{"model": "self-supervised audio encoder (BEST-RQ)", "dataset": "short read English sentences (LibriTTS-R)", "train_examples": 26041, "n_mels": 64, "hop_length": 160, "input": "log_mel", "win_length": 512, "codebook_size": 256, "mask_prob": 0.05, "arch": "convnext", "norm": "layernorm", "activation": "gelu", "mlp_ratio": 6, "inner_norm": false, "subsampling": 4, "layers": 10, "width": 192, "kernel_size": 7, "init": "torch_default", "residual_init": "zero_last", "optimizer": "normuon", "muon_scale": "match_rms_adamw", "lr": 0.0024, "momentum": 0.95, "nesterov": true, "orthogonalizer": "newton_schulz_5", "adamw_lr_other_params": 0.0023, "grad_clip": 1.0, "steps": 7600, "batch_size": 512, "epochs": 149.4, "lr_schedule": "cosine", "final_lr_fraction": 0.01, "warmup_steps": 380, "weight_decay": 0.2, "adamw_weight_decay_other_params": 0.05}
Rows from block 7 of a small self-supervised audio encoder (BEST-RQ), named by matrix and row number. Rows with one number belong to one neuron. Each number is 500 + 40 x the weight over its row's rms, rounded and kept within 0 to 999. All counts start at 0. Numbers have three digits each. After the name is the row's rms in percent of the matrix's.
After each neuron's rows are labels from the 100 clips, of 14848, where the neuron reaches its highest value: "strongest on" is what is common among them. Only what is clearly more common there than usual is listed. The data: short read English sentences (LibriTTS-R).
# fc1: MLP up (model.blocks.7.mlp.fc1.weight, 1152x192), inputs 0-38
# fc2: MLP down (model.blocks.7.mlp.fc2.weight, 192x1152, transposed), outputs 0-38

fc1.486 099:545540559453535519530478522513578488441490501468516501506518437577542580439446483521470524454490483490570488555557489
fc2.486 092:470487503531564540498453535529470499554497437487506466465492489511485484525462544482426511447560550526479522460485513
strongest on: the word "said"

fc1.731 099:492422506582435476435496448503488565529503536506459515513432489470537460502534511531465527567537496520529447495507514
fc2.731 101:490456510532479539522548522526524500502506548498502489537499514497522476563452456495538521588509457512534487478492500
strongest on: voice: male

fc1.506 102:517451494482522493425506566481570520530499411557440424488507488498541478443406532510489499580502492507479474521534464
fc2.506 100:552552496460483512511489544445449498522501507561522515462444490480461529498545507455481564488482535549444487519513518
strongest on: the word "he"

fc1.98 104:473469467442448623509468568465484483502541481435480578533552559563560468482530458566458476502513494518450488508468508
fc2.98 100:459505540483444401497486533444533516416475501505479471497534435499530490518454499538540513489497557524473474512514437
strongest on: the word "said"; the word "he"

fc1.564 101:547545498427432540501466484623436477472507453533511567488468449445516502474455441421510485519509539537468504541420535
fc2.564 100:470454528549519459483482506570507438524500442433506453546463483427449535468544493533487469483562533499540463494503512
strongest on: the word "said"

fc1.213 101:580523547538500481515471514564459469565473502531498467482410523484545528453481506515525426446502561517542438581530555
fc2.213 093:542516513558447472490493456457512567542455542438483510430517534483514509492451554467567518498502527513523520444446588
strongest on: voice: female

fc1.264 094:568452519448481577530463478634536479519528441444511461505547524512566513463489482438462477454539494509485494523490577
fc2.264 111:460507472513511493544546443413472494471465511519561501471466530503513490556576505538503476436523421547486506546434458
strongest on: the word "the"

fc1.131 106:569497500468446549550576377491415497517516530568564468537506485505494499508450549460515467506474523541528439490502466
fc2.131 094:512477550486530519428520447461488500545526581490468615506451438509522488488510523515525521485510497478431475474457464
strongest on: voice: female

fc1.487 106:485539516521466525513505531538493546489412449518483604509519464502518484459520477504465494495569460477461503498479448
fc2.487 104:594531523489507520445499532568466426577544481488491463526508446484552484499519495471377481493455545507505510443524527
strongest on: voice: female

fc1.322 107:511556452478487460513446469484496538549453531503499515393493473496488436534443514479537435499550463524472521496492527
fc2.322 099:492543450598467508557445475493557496446551488496533557570489485605559450453491488573424460528429558521524599497444476
strongest on: voice: male

fc1.105 097:499463486487488542524460515510525496423516592472481460446495481510546483539441483428515527471465471497523495489519512
fc2.105 090:577508510467489431495528470503536489379496521489503460394608528538482526521508440538561511394550484524523516473553467
strongest on: voice: female

fc1.413 103:575524544513531525548494512610529524555482520486427403509499537489478512482519516495527485533565386437520474496479533
fc2.413 097:549492452529517435488525584491481513472484499478529567466499485444433393477562524562526496522459469483508506467525513
strongest on: the word "was"; the word "it"

fc1.671 096:554528468537500527535551609489499538453442410516372476452433488505539514531493539417442487557576608498556507475494613
fc2.671 112:441539556490484486516511468469529501484448546548488474546435506510519470441515450535540498518461500472492559476508475
strongest on: voice: male

fc1.113 102:510590500479488531479457520539489526527491505563444540526399451506364537438519492472497427566516461498460475441479519
fc2.113 100:460489480535500547462590513485476453450523520503460448527488461511546523513542460488469499463618468560429452496551525
strongest on: voice: male

fc1.90 101:517578496585487465422488495502547473516454483444469496494450532484519426531549439480520558523554520483497414491524415
fc2.90 109:397556509562501515539462549523408487486467403545505480494491498514445454585541506492482500485506481541541496485550583
strongest on: voice: male

fc1.333 096:520437552567548459487448520528568507520487533473555600516481529548495622477523502489514475480521521512487474484500453
fc2.333 101:477547465449475499466432554510499535523554481508507424577498491528530521436432500527528560459431492519530535494525481
strongest on: voice: female

fc1.403 098:597538467523480484485491508493474551496484513522541498536475470521485469493518457498504485543490471490539540529484439
fc2.403 109:415496482449407514477507518484401432538496487499479576521485514597560525468459518509571528553422450467493483534489500
strongest on: voice: male

fc1.240 103:556488562525505566593520497477453526504556461547484418463534464575465487483426549449504538504457517466473498522490519
fc2.240 100:478531451479456521572484539403489499465541556542518451512467543444433448472429513476549471468462463416429551543508489
strongest on: voice: male

fc1.224 105:471486539471559481546522528362523427519548548487501544443521462507494480448522402494563473532484475535524505481399448
fc2.224 093:534505410556548470487549449529470480408480482456532451540504473449555477497452508491553442479484585517443480543494506
strongest on: voice: female

fc1.379 098:448537504460507516497537507459568549507433558572460487540497586510471421457461496467496467480449560526497464507529488
fc2.379 114:528489499495480557535471556559514540496474524576559516551445481522504525507428533502496473520510544449450547517590488
strongest on: the word "i"

fc1.241 101:483493496532497561529455482537560512505457564544481497488553487488512468513499535460456575535513449523412503519554508
fc2.241 115:462475471505551533487573527540463538529505495517520457471558462490414539476583419509494536462455561488523543557562537
strongest on: the word "not"

fc1.425 102:502561444437497443555526542536569487506474483548434552442522486561481503530467536510499535534512509538525539446567502
fc2.425 104:520536450585485530462507566574521477389478501547498501520538474442480492456560529504452501441489500432544520436472495
strongest on: voice: male

fc1.365 099:441485496515522483507590510545554529537509465470434474440516576544498502506484484580546562539478501526534495443492513
fc2.365 090:511474421545530537439541464508556555515485598533488532460505492494461573477499457480493526464524549491515479489552501
strongest on: the word "said"

fc1.315 098:419476492463461487481446501443511500514461436523506513496511490536518542554497486600484531475552477540546567468483406
fc2.315 099:560511467537541517525504505538469530464541425524495441527502516486466514458526445492515468434477404455499449432498533
strongest on: voice: male

fc1.225 101:519474479458539486558487482530523513437487468543483510501494499562522436482493548475530453480449493539526496497485510
fc2.225 091:479548455523592518460412508498496461530490541438525460523480538483513488474450522537462516484520378513537559544542530
strongest on: text has "yes"

fc1.353 099:505436471483505504458461502431475470410540465525513436456428437431520481503543502485438515539464490505539482509432531
fc2.353 095:489438517524514521529507538537556479522460512533492511566503524467545539505535470484465491553453470592498470461553549
strongest on: voice: male

fc1.682 099:496527503450429544466432599537510495472504463457508467611477619488523482479452500552500582474569585403554470560462549
fc2.682 103:532518558492594484508514490487499547499527461559458429497537523477506505478471512506548509491424501509500433522513548
strongest on: voice: male

fc1.763 099:532510432537490498516492474516502513426452480467476431478519496546545545519503537476532533404532465518492547485414491
fc2.763 113:459482500549496501568473531524495492546515437449494499545537555450525478477481495478459464523497432477520494452570491
strongest on: voice: male

fc1.696 095:478481529539588514498466464519513424510495527487503526498454463563498449473458474529526507479476577531531469502553485
fc2.696 099:553495499489483469487555559500482496514492467483518565511416512542486540476534469540500497448476495455513501480516516
strongest on: voice: male

fc1.592 101:447506455512566502512563495529572565529520504630488439467461472532550526568456527528454507464497414536532529525433545
fc2.592 110:587498635453464520522519580501471497446505522544441533506490504488563527507496516515467473458489462553506526493538536
strongest on: voice: female

fc1.227 106:533423462527545505482450427513518566409432528521548447468489517512520570506567464497517460509583564496404453500489476
fc2.227 106:545556561422535506505521494410574533550528474436430559520445477415507497519550543593483495548452437535497549529466420
strongest on: voice: male

fc1.536 101:504528551534540513491474535485472504469519489494525541528526509517467485517515416513478480460497489514500533440454462
fc2.536 100:474462422531408453537460440481548477479541513458484475463472475506517463411464557459441534540525541563522455491494439
strongest on: the word "said"

fc1.36 101:474531531452443506501480517480496466535481537477508502510538500536455487508453519496523492448536458556441487523491456
fc2.36 100:433526420545417460486554480558456513479519445467466455526526438406504409539515470513554449464526447495481501548491485
strongest on: voice: female

fc1.680 103:474497552436508489545510471554497507520482519551459545535567463485517493457511490476503533530466443494565553519498477
fc2.680 098:474512489550479463537441548405482487574491485438532481495483447504555533575497515410482489500555492425504575426513401
strongest on: the word "said"; the word "he"

fc1.386 082:498423469489456539470446551494480447459476534477462467474510469571511494483493517527492493500537515481479486537452464
fc2.386 095:492466445447537489565510514514485538559476487484483578557497483544501537494528530476549563565499482508482513476588490
strongest on: voice: male

fc1.194 100:546523464439571536434519472499532495485503462508488534447562454463526488533522508532517553463539516534559550506508513
fc2.194 113:435512503535545502490450527493519498508430522502488498489560495468475544450624543499460470493465452473451557475454495
strongest on: voice: male

fc1.216 100:523568483421507562530468488475533472464512505486506477415465502484453487581477487526521557464448444421516533538402515
fc2.216 113:451584492448509457473443443515547509513555481554489505512496553555510556493509466488492501487470529438478484483480540
strongest on: voice: female

fc1.48 105:448480492484574509567498494488449488514519497484524539445467453575479456524464498487504509450474462489409538430511530
fc2.48 095:441492439527550513514514540469455516524510494477529541555572487496494532517522510539458450475515527459529537483433516
strongest on: voice: female