{
  "dataset": "short read English sentences (LibriTTS-R)",
  "train_examples": 26041,
  "n_mels": 64,
  "hop_length": 160,
  "mask_prob": 0.05,
  "mlp_ratio": 6,
  "inner_norm": false,
  "width": 192,
  "muon_scale": "match_rms_adamw",
  "lr": 0.0024,
  "nesterov": true,
  "grad_clip": 1.0,
  "steps": 7600,
  "lr_schedule": "cosine",
  "final_lr_fraction": 0.01
}
Rows from block 6 of a small self-supervised audio encoder (BEST-RQ), named by matrix and row number. Rows with one number belong to one neuron. Each number is 128 + 32 x the weight over its row's rms, rounded and kept within 0 to 255. All counts start at 0. After the name is the row's rms in percent of the matrix's.
After each neuron's rows are labels from the 100 clips, of 14848, where the neuron reaches its highest value: "strongest on" is what is common among them. Only what is clearly more common there than usual is listed. The data: short read English sentences (LibriTTS-R).
# fc1: MLP up (model.blocks.6.mlp.fc1.weight, 1152x192), inputs 48-95
# fc2: MLP down (model.blocks.6.mlp.fc2.weight, 192x1152, transposed), outputs 48-95

fc1.163 105 [152 127 100 102 142 157  92 136 194 153 123 144 138 148  73 193 159 169 131 125 152  56 142  83  79  94 114 152 140 119 168  99 121  87  89 124  55  62 157 122 113 100  65 148 104 120 122 120]
fc2.163 101 [ 85 134 168 152  82 152 146 216 115 135 165 159 150  87 149 131 122 143 131 134 114 151  75 135 141 147 206 149 127 113 114 158 121 144  55 106 111  65 147 142  56 104 122 123  76 106 143 125]
strongest on: the word "to"

fc1.167 104 [126 112 100 142  81  72 121 106 123 147 108 164 163 133 148 152 179 165  77 143 123 130  98 179 150 155  59 111 173  64 132 107  76 176  96  80 146  75 142 100  98 153 143 111 109 131 132 167]
fc2.167 089 [194  90 160 146 181 127 109  79  71 146 137 162 119 194 153 101 106 172  83 174 128 119 110 160 142 132 117 130 114 124 124 148  74  97 154 160  95 143 139 129 133 150 127 140 143  97 138 191]
strongest on: the word "you"

fc1.419 107 [104 110 141  66 122 130 138  69 107 160 118 170 180 151 100 171 149  91 153 108 125 132  93 174 114  84 118 116 130 107 132 132  68 106 127 106 136 177 142 149 106 113 106 128  95 124  51 115]
fc2.419 100 [124 184  95 112 103 173 129 123 180 102 147 158  78 129 130 148 139 173 106 213 120 115  90  78 102  86 134 124 176 190 149 152 124 114 169 133  75 114 142  39 137 152 110 151 125 102  94 148]
strongest on: the word "she"

fc1.13 091 [142 174 188 139 150 195 157 114 149 150 109  74  84 142 115 100 195  98 140 149 142 146 140 110 134 147  92 126 191 123  94 100 180 111  66 162 158  96 111 118 116 116  83 151 132  68 124  73]
fc2.13 097 [143 134 171 163 169 139 116 183 150 137  54 125 180 165 129 139 111  88 109 102  97 125 112 107 139 123 130 201  68 159 164 195 109 166 136 134 249  80 118 157 114 109 189  76 138 120  91 119]
strongest on: voice: male

fc1.626 101 [ 62 119 177 107 174 125 115 179 188 153 121  69  62 133 105  99  89 118 106 162 132 102 164 147 114  86 110 104 206 161  78 132 124 117 157 200 175 121 130 142 103 108  89 109  98 100 131 171]
fc2.626 103 [ 73 126 141 143 141 130 169  83 152 112 182 111 183 197 127 109 184 128  54 104 120 122 131 127 148 120 105 141 132 157 130 143  70 105 145 155 131  88 148 133 133 128  72  82 141 113 112 100]
strongest on: voice: male

fc1.356 106 [102  95 145 150  68 114 115 157 116 162 144 142 115  94 104 161  85 128 117 127  64 132 131  88 108 135  95 133 123 162 116 158 148  94 186  84 134 108 156 145 101 147 157 116 127 171 170 128]
fc2.356 106 [ 89 151 149 157 117 116 133 170 111 152 168 129 111 118  81 132 127 139 156 113  67 160 242 143 170 153  77 143  97  96  91 139 127 100 126 122 112 137 150 134 113 144 146 137  92 180 129 166]
strongest on: voice: female

fc1.201 102 [ 73 118  69 126 140 115 118  97 144 176 144 118 160 186 147  97 136 133 152 152 187 116 119  68 100 124 117 111 123 125 119 144 106 129 134  87 114 171 148 133  83  58 125 136  90 155 137 116]
fc2.201 087 [102 132 103  91 160  71 105 152 165 127  98 111 128 120 159 123 167  89 122 161 121 115 134  82 111  89  82  87 140 151 127 116 176 105  96 120 187 116 141 134 103 139  91 145 108 134 178 142]
strongest on: voice: male

fc1.173 099 [104 114  91 126 197 118  97 149 150 168 142 114 153 167 167 179  99  68 146 126 128  77 136 125 129  72 151  48 104 173 169  94 149 113 128 179 101 134 121 166 134 117 141  81 169 168 130 110]
fc2.173 104 [120 112  62 118 122  94 120 119 137 133 170 130 164 130  64 151 147 160 107 163 140 129 114 104 140 107 138  91 134 161 198 150 182 175 154 112 106  47 140 115 109 115 186  59  83 131 184 164]
strongest on: voice: female

fc1.373 090 [142  81 143 120 108 188  85 165 177  92 163 127  82  93  94  94 158 167 128 155 166 140  89 120  86 129 123 112  66 117 135  97  83 132 153 116 124 123 142 138 214 155 138 165 154 116 176 127]
fc2.373 098 [130 133 169 136 130 148  81 173 151 139 110  58  88 163 120 139 173 125 153 148 132 134 114 109 153 149  55  86  99 141  91 113 158 100 113  73 106 209 185 162 143 158 132 114 124 131 145  79]
strongest on: text has "you"

fc1.747 103 [ 91  87 167  87 141 148 204 111 178 157 134 124 158 114  97 131 200  95 212  82  80  93  75  89 135  96 176  68  88 126  97 125 160 130  86 137 107 137 129 106 191 149 176 147  90 172 109  84]
fc2.747 095 [120 207 123 133 111  82 148 126 114 133  91 116 133 116 102 150 111 108 151 145  48 172 119 139 126 161 106 124 116 111  84 123 142 134 127 147 162 134 125  96  74 136 126  85 153 146 196 114]
strongest on: voice: female

fc1.321 100 [157 162 120 110 120 120 103  65 109 164 142 127  83  71 132 147 143 138  81 159 113 164  82 142 143  98  99 148 166 172 153 179 115  66 140  74 169 104 184 103 164 153 158  80 110 122 126  97]
fc2.321 093 [136 155 119 104 143 140  73  94 156 121 123 125 117 134 125  97 137 146  82 208 121 154 145 190 160 147 185 101  88 112 104 152 121 129  97 171 127 131 166 121  99 119 147  91 129 150 126  95]
strongest on: voice: male

fc1.147 105 [220 108 140 135 125  89 164 140 160 100  93 152 154  79 153 191 101 133 151  86 111  90  82 181 124  67 152  48 149 152 209  66  80 101 139 157 193 148 153 130  99 144 134 110  73 124 183 149]
fc2.147 116 [171 128  92 160 120 155 170 163  98  98 150 145 150 124 122 177 106 124 144 189 123 135 158 132 121 112  65 141 116 159 124 163 106 139 146 127 131 151 142 163  60 147 144 113 123  98 179  78]
strongest on: voice: female; the word "said"; the word "he"

fc1.571 100 [143 120 123 155 141 145 140 129 172 177 120 128 127 154 110 105 103 194 156 116 142  95 102 126 166 138 171 107  65 145 150  69  86 149 113 135 114  98 193 137 120 124 143 130  82 118 170 132]
fc2.571 097 [ 80 107 127 120 121 144 127 121 129 155 148  39 114 131 116  49 144 137 183 154 126 107 141  96 176  94 158 175 173 137  96 165 125 119 106  90  96 119 117 123 143  89 144 156 121  97  63 189]
strongest on: voice: female

fc1.670 107 [ 89 166 185 139 108 103  83 137 128 184 203 101  98 145 119 118  88 137 113 152 126  95  85  73 126  75 166 162 168 140 118 148 146 112  86 138 131  86 105 142 114 157 143 127 140  85 125 150]
fc2.670 091 [163 149 145 133 115 129 110 255 141 156 162 135 118  93 126 135 126 130 130 160  87  56 128 149  44  92 143 100 107 157 162 126 153 136 110 137  82 112  75 124 104 160  87 130 180 174 146 158]
strongest on: the word "and"

fc1.647 099 [131 152 171 138 177 128 114 116  97 164  49 152 110 116 114 173 139  99 169 121 142 116 103 210  62 130  97  95 125 106  66 104 103 121 120 110 106  87 156  79 176 122 188 121 164 146 144 194]
fc2.647 094 [148 100 158 113 141 132  93 143 128 135 180 114 103 133  87 104 140 191  86 199  91 135 107 145 127 133 118 141 143 160 112 118 149 182 134 103 141 125 106 128 183  95 155  91 117 136 109  89]
strongest on: the word "he"

fc1.674 103 [106  85  94 148  93 126 142 129  88 153 139 151 122 126 156 155 141  84 130 114  79  81  89 174 147 147 130  94 141 144 125  88 130 140 156  91 129  79 146 138 133 109  50  67  83 132 163 161]
fc2.674 096 [132  65 126 119  89 167 168 130 109 104 137 113 114 111 114  74  95 145 105 103 128 131 166 141  92 113  81 134 109 128 157 120 129 102  92  64 139 162  92  63 125 155 154  83 120 146 139  65]
strongest on: the word "said"

fc1.232 108 [ 98 136 177 137 120 103 166  73 149  76 178 125  75 147 100 126 118  83 155 132 104 170 115 136 102 105  95  99 138 205 145 111 101 126 103 169 121 138 122  54  69 108 147 158 201 159 130 136]
fc2.232 101 [116 128 117 134 196 165 122 145 212 150 135  87  95 165 111 130 148 126 131 118 144 184 138 198 144 111 136  75 150 114 125 152 102  98  97 148 159 128 122 125 128  90 156 115 109  65 104 121]
strongest on: voice: male

fc1.418 101 [129 122 162 105 150 139 190  80 122 154  60 127 124 110 178  94 125  74  88 149 161  68  97 136  63 135 108 144 104 165 115 126  70 171 127 109 159 114 165  88 157  88 146 111 142 167 124 158]
fc2.418 105 [169  74 142  91 146 111 104 119 137 103 115 118  98 118 146 135 203 141  84 132 147 115  69  88 126 144  92  62 111 134 147  70 108 112 137  48 186 164 113 130 127 147 129 147 146 112 160 152]
strongest on: voice: female

fc1.286 103 [153 149  77 130  52  60 108 108 123 114 153 156 171 122 147 139 133 174 108 166 119  77  96 138 122 158  78 126 129  93 150 137  41 162  75 121 181 168 141 120  89 168 146 145  44 131 103 184]
fc2.286 109 [107 140 199 117 178  86 101  94 105 172  83 128 112 132 117 151 174 185 125 178 131 146  97 142  98 122 129 155 108  72  98 156  91 143 126 154 110 125 184 137 168 155 148 151 143 104 175 125]
strongest on: the word "you"

fc1.698 102 [143 129 138 165 138 118 177 128 113 128 172  98 113  79 127 122 120 133 122 122 102 132 160 101 179  92  72 102 125 164 132 135 107 105 144  83 150 143 149 101 124 151 151 106  59  54 199 159]
fc2.698 110 [208 133 116  81 146 134 111 122 126 155 146 147 143 162 197 108 143 118 153  76 110 152 132 129 109 148 108 162 134 138 165  87 145 131 176  96  96 119  76  98 149 117  96 194  89 136 155 150]
strongest on: the word "said"

fc1.494 100 [185 138 173  46 119 121 148  56 130  45  76 169 109 104 157 113 108 178  81 122  90 132 106 128 106 115 221 177 109 112  66 109 154  98 122 206 134 132 104 147 161  98 135 126 148 118 147 173]
fc2.494 096 [131  85 142 170 138 127 121 157  44  89 111 139 109 108  83  85 112 136 131 116  88 107 154 113 163 160 128  84 151 113 154 100  95 153 121 112 101 164 114 144 127 128 115  73 105 121 107 123]
strongest on: the word "you"

fc1.280 100 [119 127 107 125 112  96  97  98 124 103 133  81 121 121 105 144 132 178 100 102 130 131 135 124 175  94 125 121 129 110  99  89 116 157  37  73 145 112 157 179 121 155 128 182  94 117 143 125]
fc2.280 108 [115 177 178 116 106 128 164 116 116 170 170 140 150 161 165 113  98 150 111 109 153 128 161 134 155 132 179 159 101 133 134  98 101  94 117 132 111 106 133  37 141 169  89 148 123 136 138 159]
strongest on: voice: female