A small self-supervised audio encoder (BEST-RQ), trained from scratch.
Model: log mel input, width 192.
Training: 7600 steps, batches of 512.
Data: trained on short read English sentences (LibriTTS-R), 26041 training examples, 149.4 epochs.
Rows from block 4 of a small self-supervised audio encoder (BEST-RQ), named by matrix and row number. Rows with one number belong to one neuron. Each number is 500 + 40 x the weight over its row's rms, rounded and kept within 0 to 999. All counts start at 0. Numbers have three digits each.
After each neuron's rows are labels from the 100 clips, of 14848, where the neuron reaches its highest value: "strongest on" is what is common among them; "loudest band" is the band of the loudest frequency at the time of the peak. Only what is clearly more common there than usual is listed. The data: short read English sentences (LibriTTS-R).
# fc1: MLP up (model.blocks.4.mlp.fc1.weight, 1152x192), inputs 128-191
# fc2: MLP down (model.blocks.4.mlp.fc2.weight, 192x1152, transposed), outputs 128-191

fc1.591:528510545489513504482584499569543576447431464454369510540491492552480509517563557564489460456449543469412504491501461471450465519468555467445493549478524511561497546513569437456428521492447514
fc2.591:480546462495490462470541503453509546501492549534513501449577507508539446500499494516497574517524543514529531463513510554511487474494474503410590500518497480560499509442508484497503469551545498
strongest on: voice: male
loudest band: 250 to 500 Hz

fc1.541:477427468485457482515466540526518603414492489499467507519546484445555499460497489545428491490547483493517490437445484560524481505430568484438464520506522548526479541462526443475527541503441535
fc2.541:417529540449534584557450489480485554488470546508443481524531526485432554468495570498488493528524514504525527514450525521510459609503526469485488459541539479539610501566581557489494554452538464
strongest on: voice: male
loudest band: 250 to 500 Hz

fc1.44:495495495450419518438442523495489497541591526554547515567544511479487525553484525504479514535565504550522543418470494511540471513426487580505526405467505499483463505507442540568561553506490522
fc2.44:444555482508547490511464480513548516523550531437465461513528459463528597505506467480490470531550507462479526525511428478560487499483515537529542521537495538474373509501432457446511534469467526
strongest on: voice: female
loudest band: 250 to 500 Hz

fc1.476:516484508540429545518604524534533515515437454534440495614483511550573402524448466493530483505505557550565480521497482526504473493537481535536429515499522542541462557566430482533427536536538517
fc2.476:443566502514475512493478470483476563460552477484526467483509476527485425463501584541467514573513481478445464439532505439580542561511463444502542525492442407464417509452486500498466535534534489
strongest on: voice: male
loudest band: 250 to 500 Hz

fc1.345:481489435523511553445493544468556555519505486526495492566479461488439466518491502545492548565526474486477502467549423487492570454540591526484588521565534455545534491505548488449461496489562485
fc2.345:565498504462524507535475466544487437587543551536508467557438491523523510565471526454527592537483501447588507463472478520445502543529444502494531471515555443502514547531543497520463496494468500
strongest on: voice: male
loudest band: 250 to 500 Hz

fc1.487:519493532506523510505491462415522522446479488429474468441507450521447508557467494534507514554504459490491495439492547515525470537465507495501584505545466523579504550578551491460537467479466465
fc2.487:512562431526546500396584528465524523490464551551546512532537473515477499450446516493447490486515545500487444519492480430484447477488497517511489559519485593511560487474493518530542514526498434
strongest on: voice: male
loudest band: 250 to 500 Hz

fc1.547:544575499423534482434469559518560440462517474533527504545476512528420503509470524488471559528571507499456497493503439521538489486503418465434450516525474532573481549530499431485521501545524505
fc2.547:387479447433494474505474487500473533531525508522534476515541519484506473570613564556558488466503501513501485440472543491494568506520498564519549474459493490531541492466469535511472468532459478
strongest on: voice: male
loudest band: 250 to 500 Hz

fc1.98:520480577519470481513418473500549509506505563472527497534482456544517484570495568525561455463519503485502521506399496464541488481481504589417529506486480502501487578492478524490480545558530523
fc2.98:493549512547472507500542545434528529509478506524483471482459526517487466442520508510439534492531495621513470503472482447519529440483486444503443442449467452484421493524557525505568489557490507
strongest on: voice: male
loudest band: 250 to 500 Hz; 500 to 1000 Hz

fc1.395:503466507495450465492441589474509437521510525461556561550499466574472552365499499512545550522463441434520503513541491446527486482450526524410439478476422532461515478506550480433520447529529534
fc2.395:423469466464470505499480485497431497504538414486490492515449468511508545552526515418455545506566571507528417528469530536456496506528484556515521523518445523554451437483431461537501451536535472
strongest on: voice: male
loudest band: 250 to 500 Hz

fc1.343:518484555520523508516505481523447508468530459489500553501513438490406505511548513481579502492492540544509497597523509578477503419488466475580496453464483489497476550579496512582517497446487547
fc2.343:451468510530506467516507503609506483499494463535512463417482485465533534520418590444487526527463517472555560527558526451469522521531513491449484519452535434557514438429427482472497471505481499
strongest on: voice: female
loudest band: 4000 to 8000 Hz

fc1.326:536488470498533534563446452518507469515533492505416487503455553524513518464517521486470452577555473521485455508528495517455512528502571442420571461545481450504532453539424464498536478503497560
fc2.326:469514480475523497477526544430466521528487462530549489495516539441567439481505531545516555482536513560473532441486527551503496497543501538540540552592511506520557516470500558526492509564518473
strongest on: voice: male
loudest band: 500 to 1000 Hz; 250 to 500 Hz

fc1.74:538515502505508452457487528517498398474511518438466547521454495481519512471526503481526517452421467496415551502546466456485471522455499468537506458527583504525538501452543486509549482451497527
fc2.74:446543558472439506568442498496521450486478455503556576586506511504453553496555479476429417559493495479474522544558484521418512554462435470494469476520496525510507564555459424530516477470490542
strongest on: voice: male
loudest band: 500 to 1000 Hz

fc1.171:589546533458499502494471524487474522407472484484512467524511519471476466463424476540558467474493482561570543593534505450451474472488477517494493484473508590556532448472485560500554505452525523
fc2.171:437490491492539510419598448526446579480486492526512501503441533516547500429471441477520453484481487506475570526509463528534531486486527483535486496440508498437466485470464478550564501498463535
strongest on: voice: male
loudest band: 250 to 500 Hz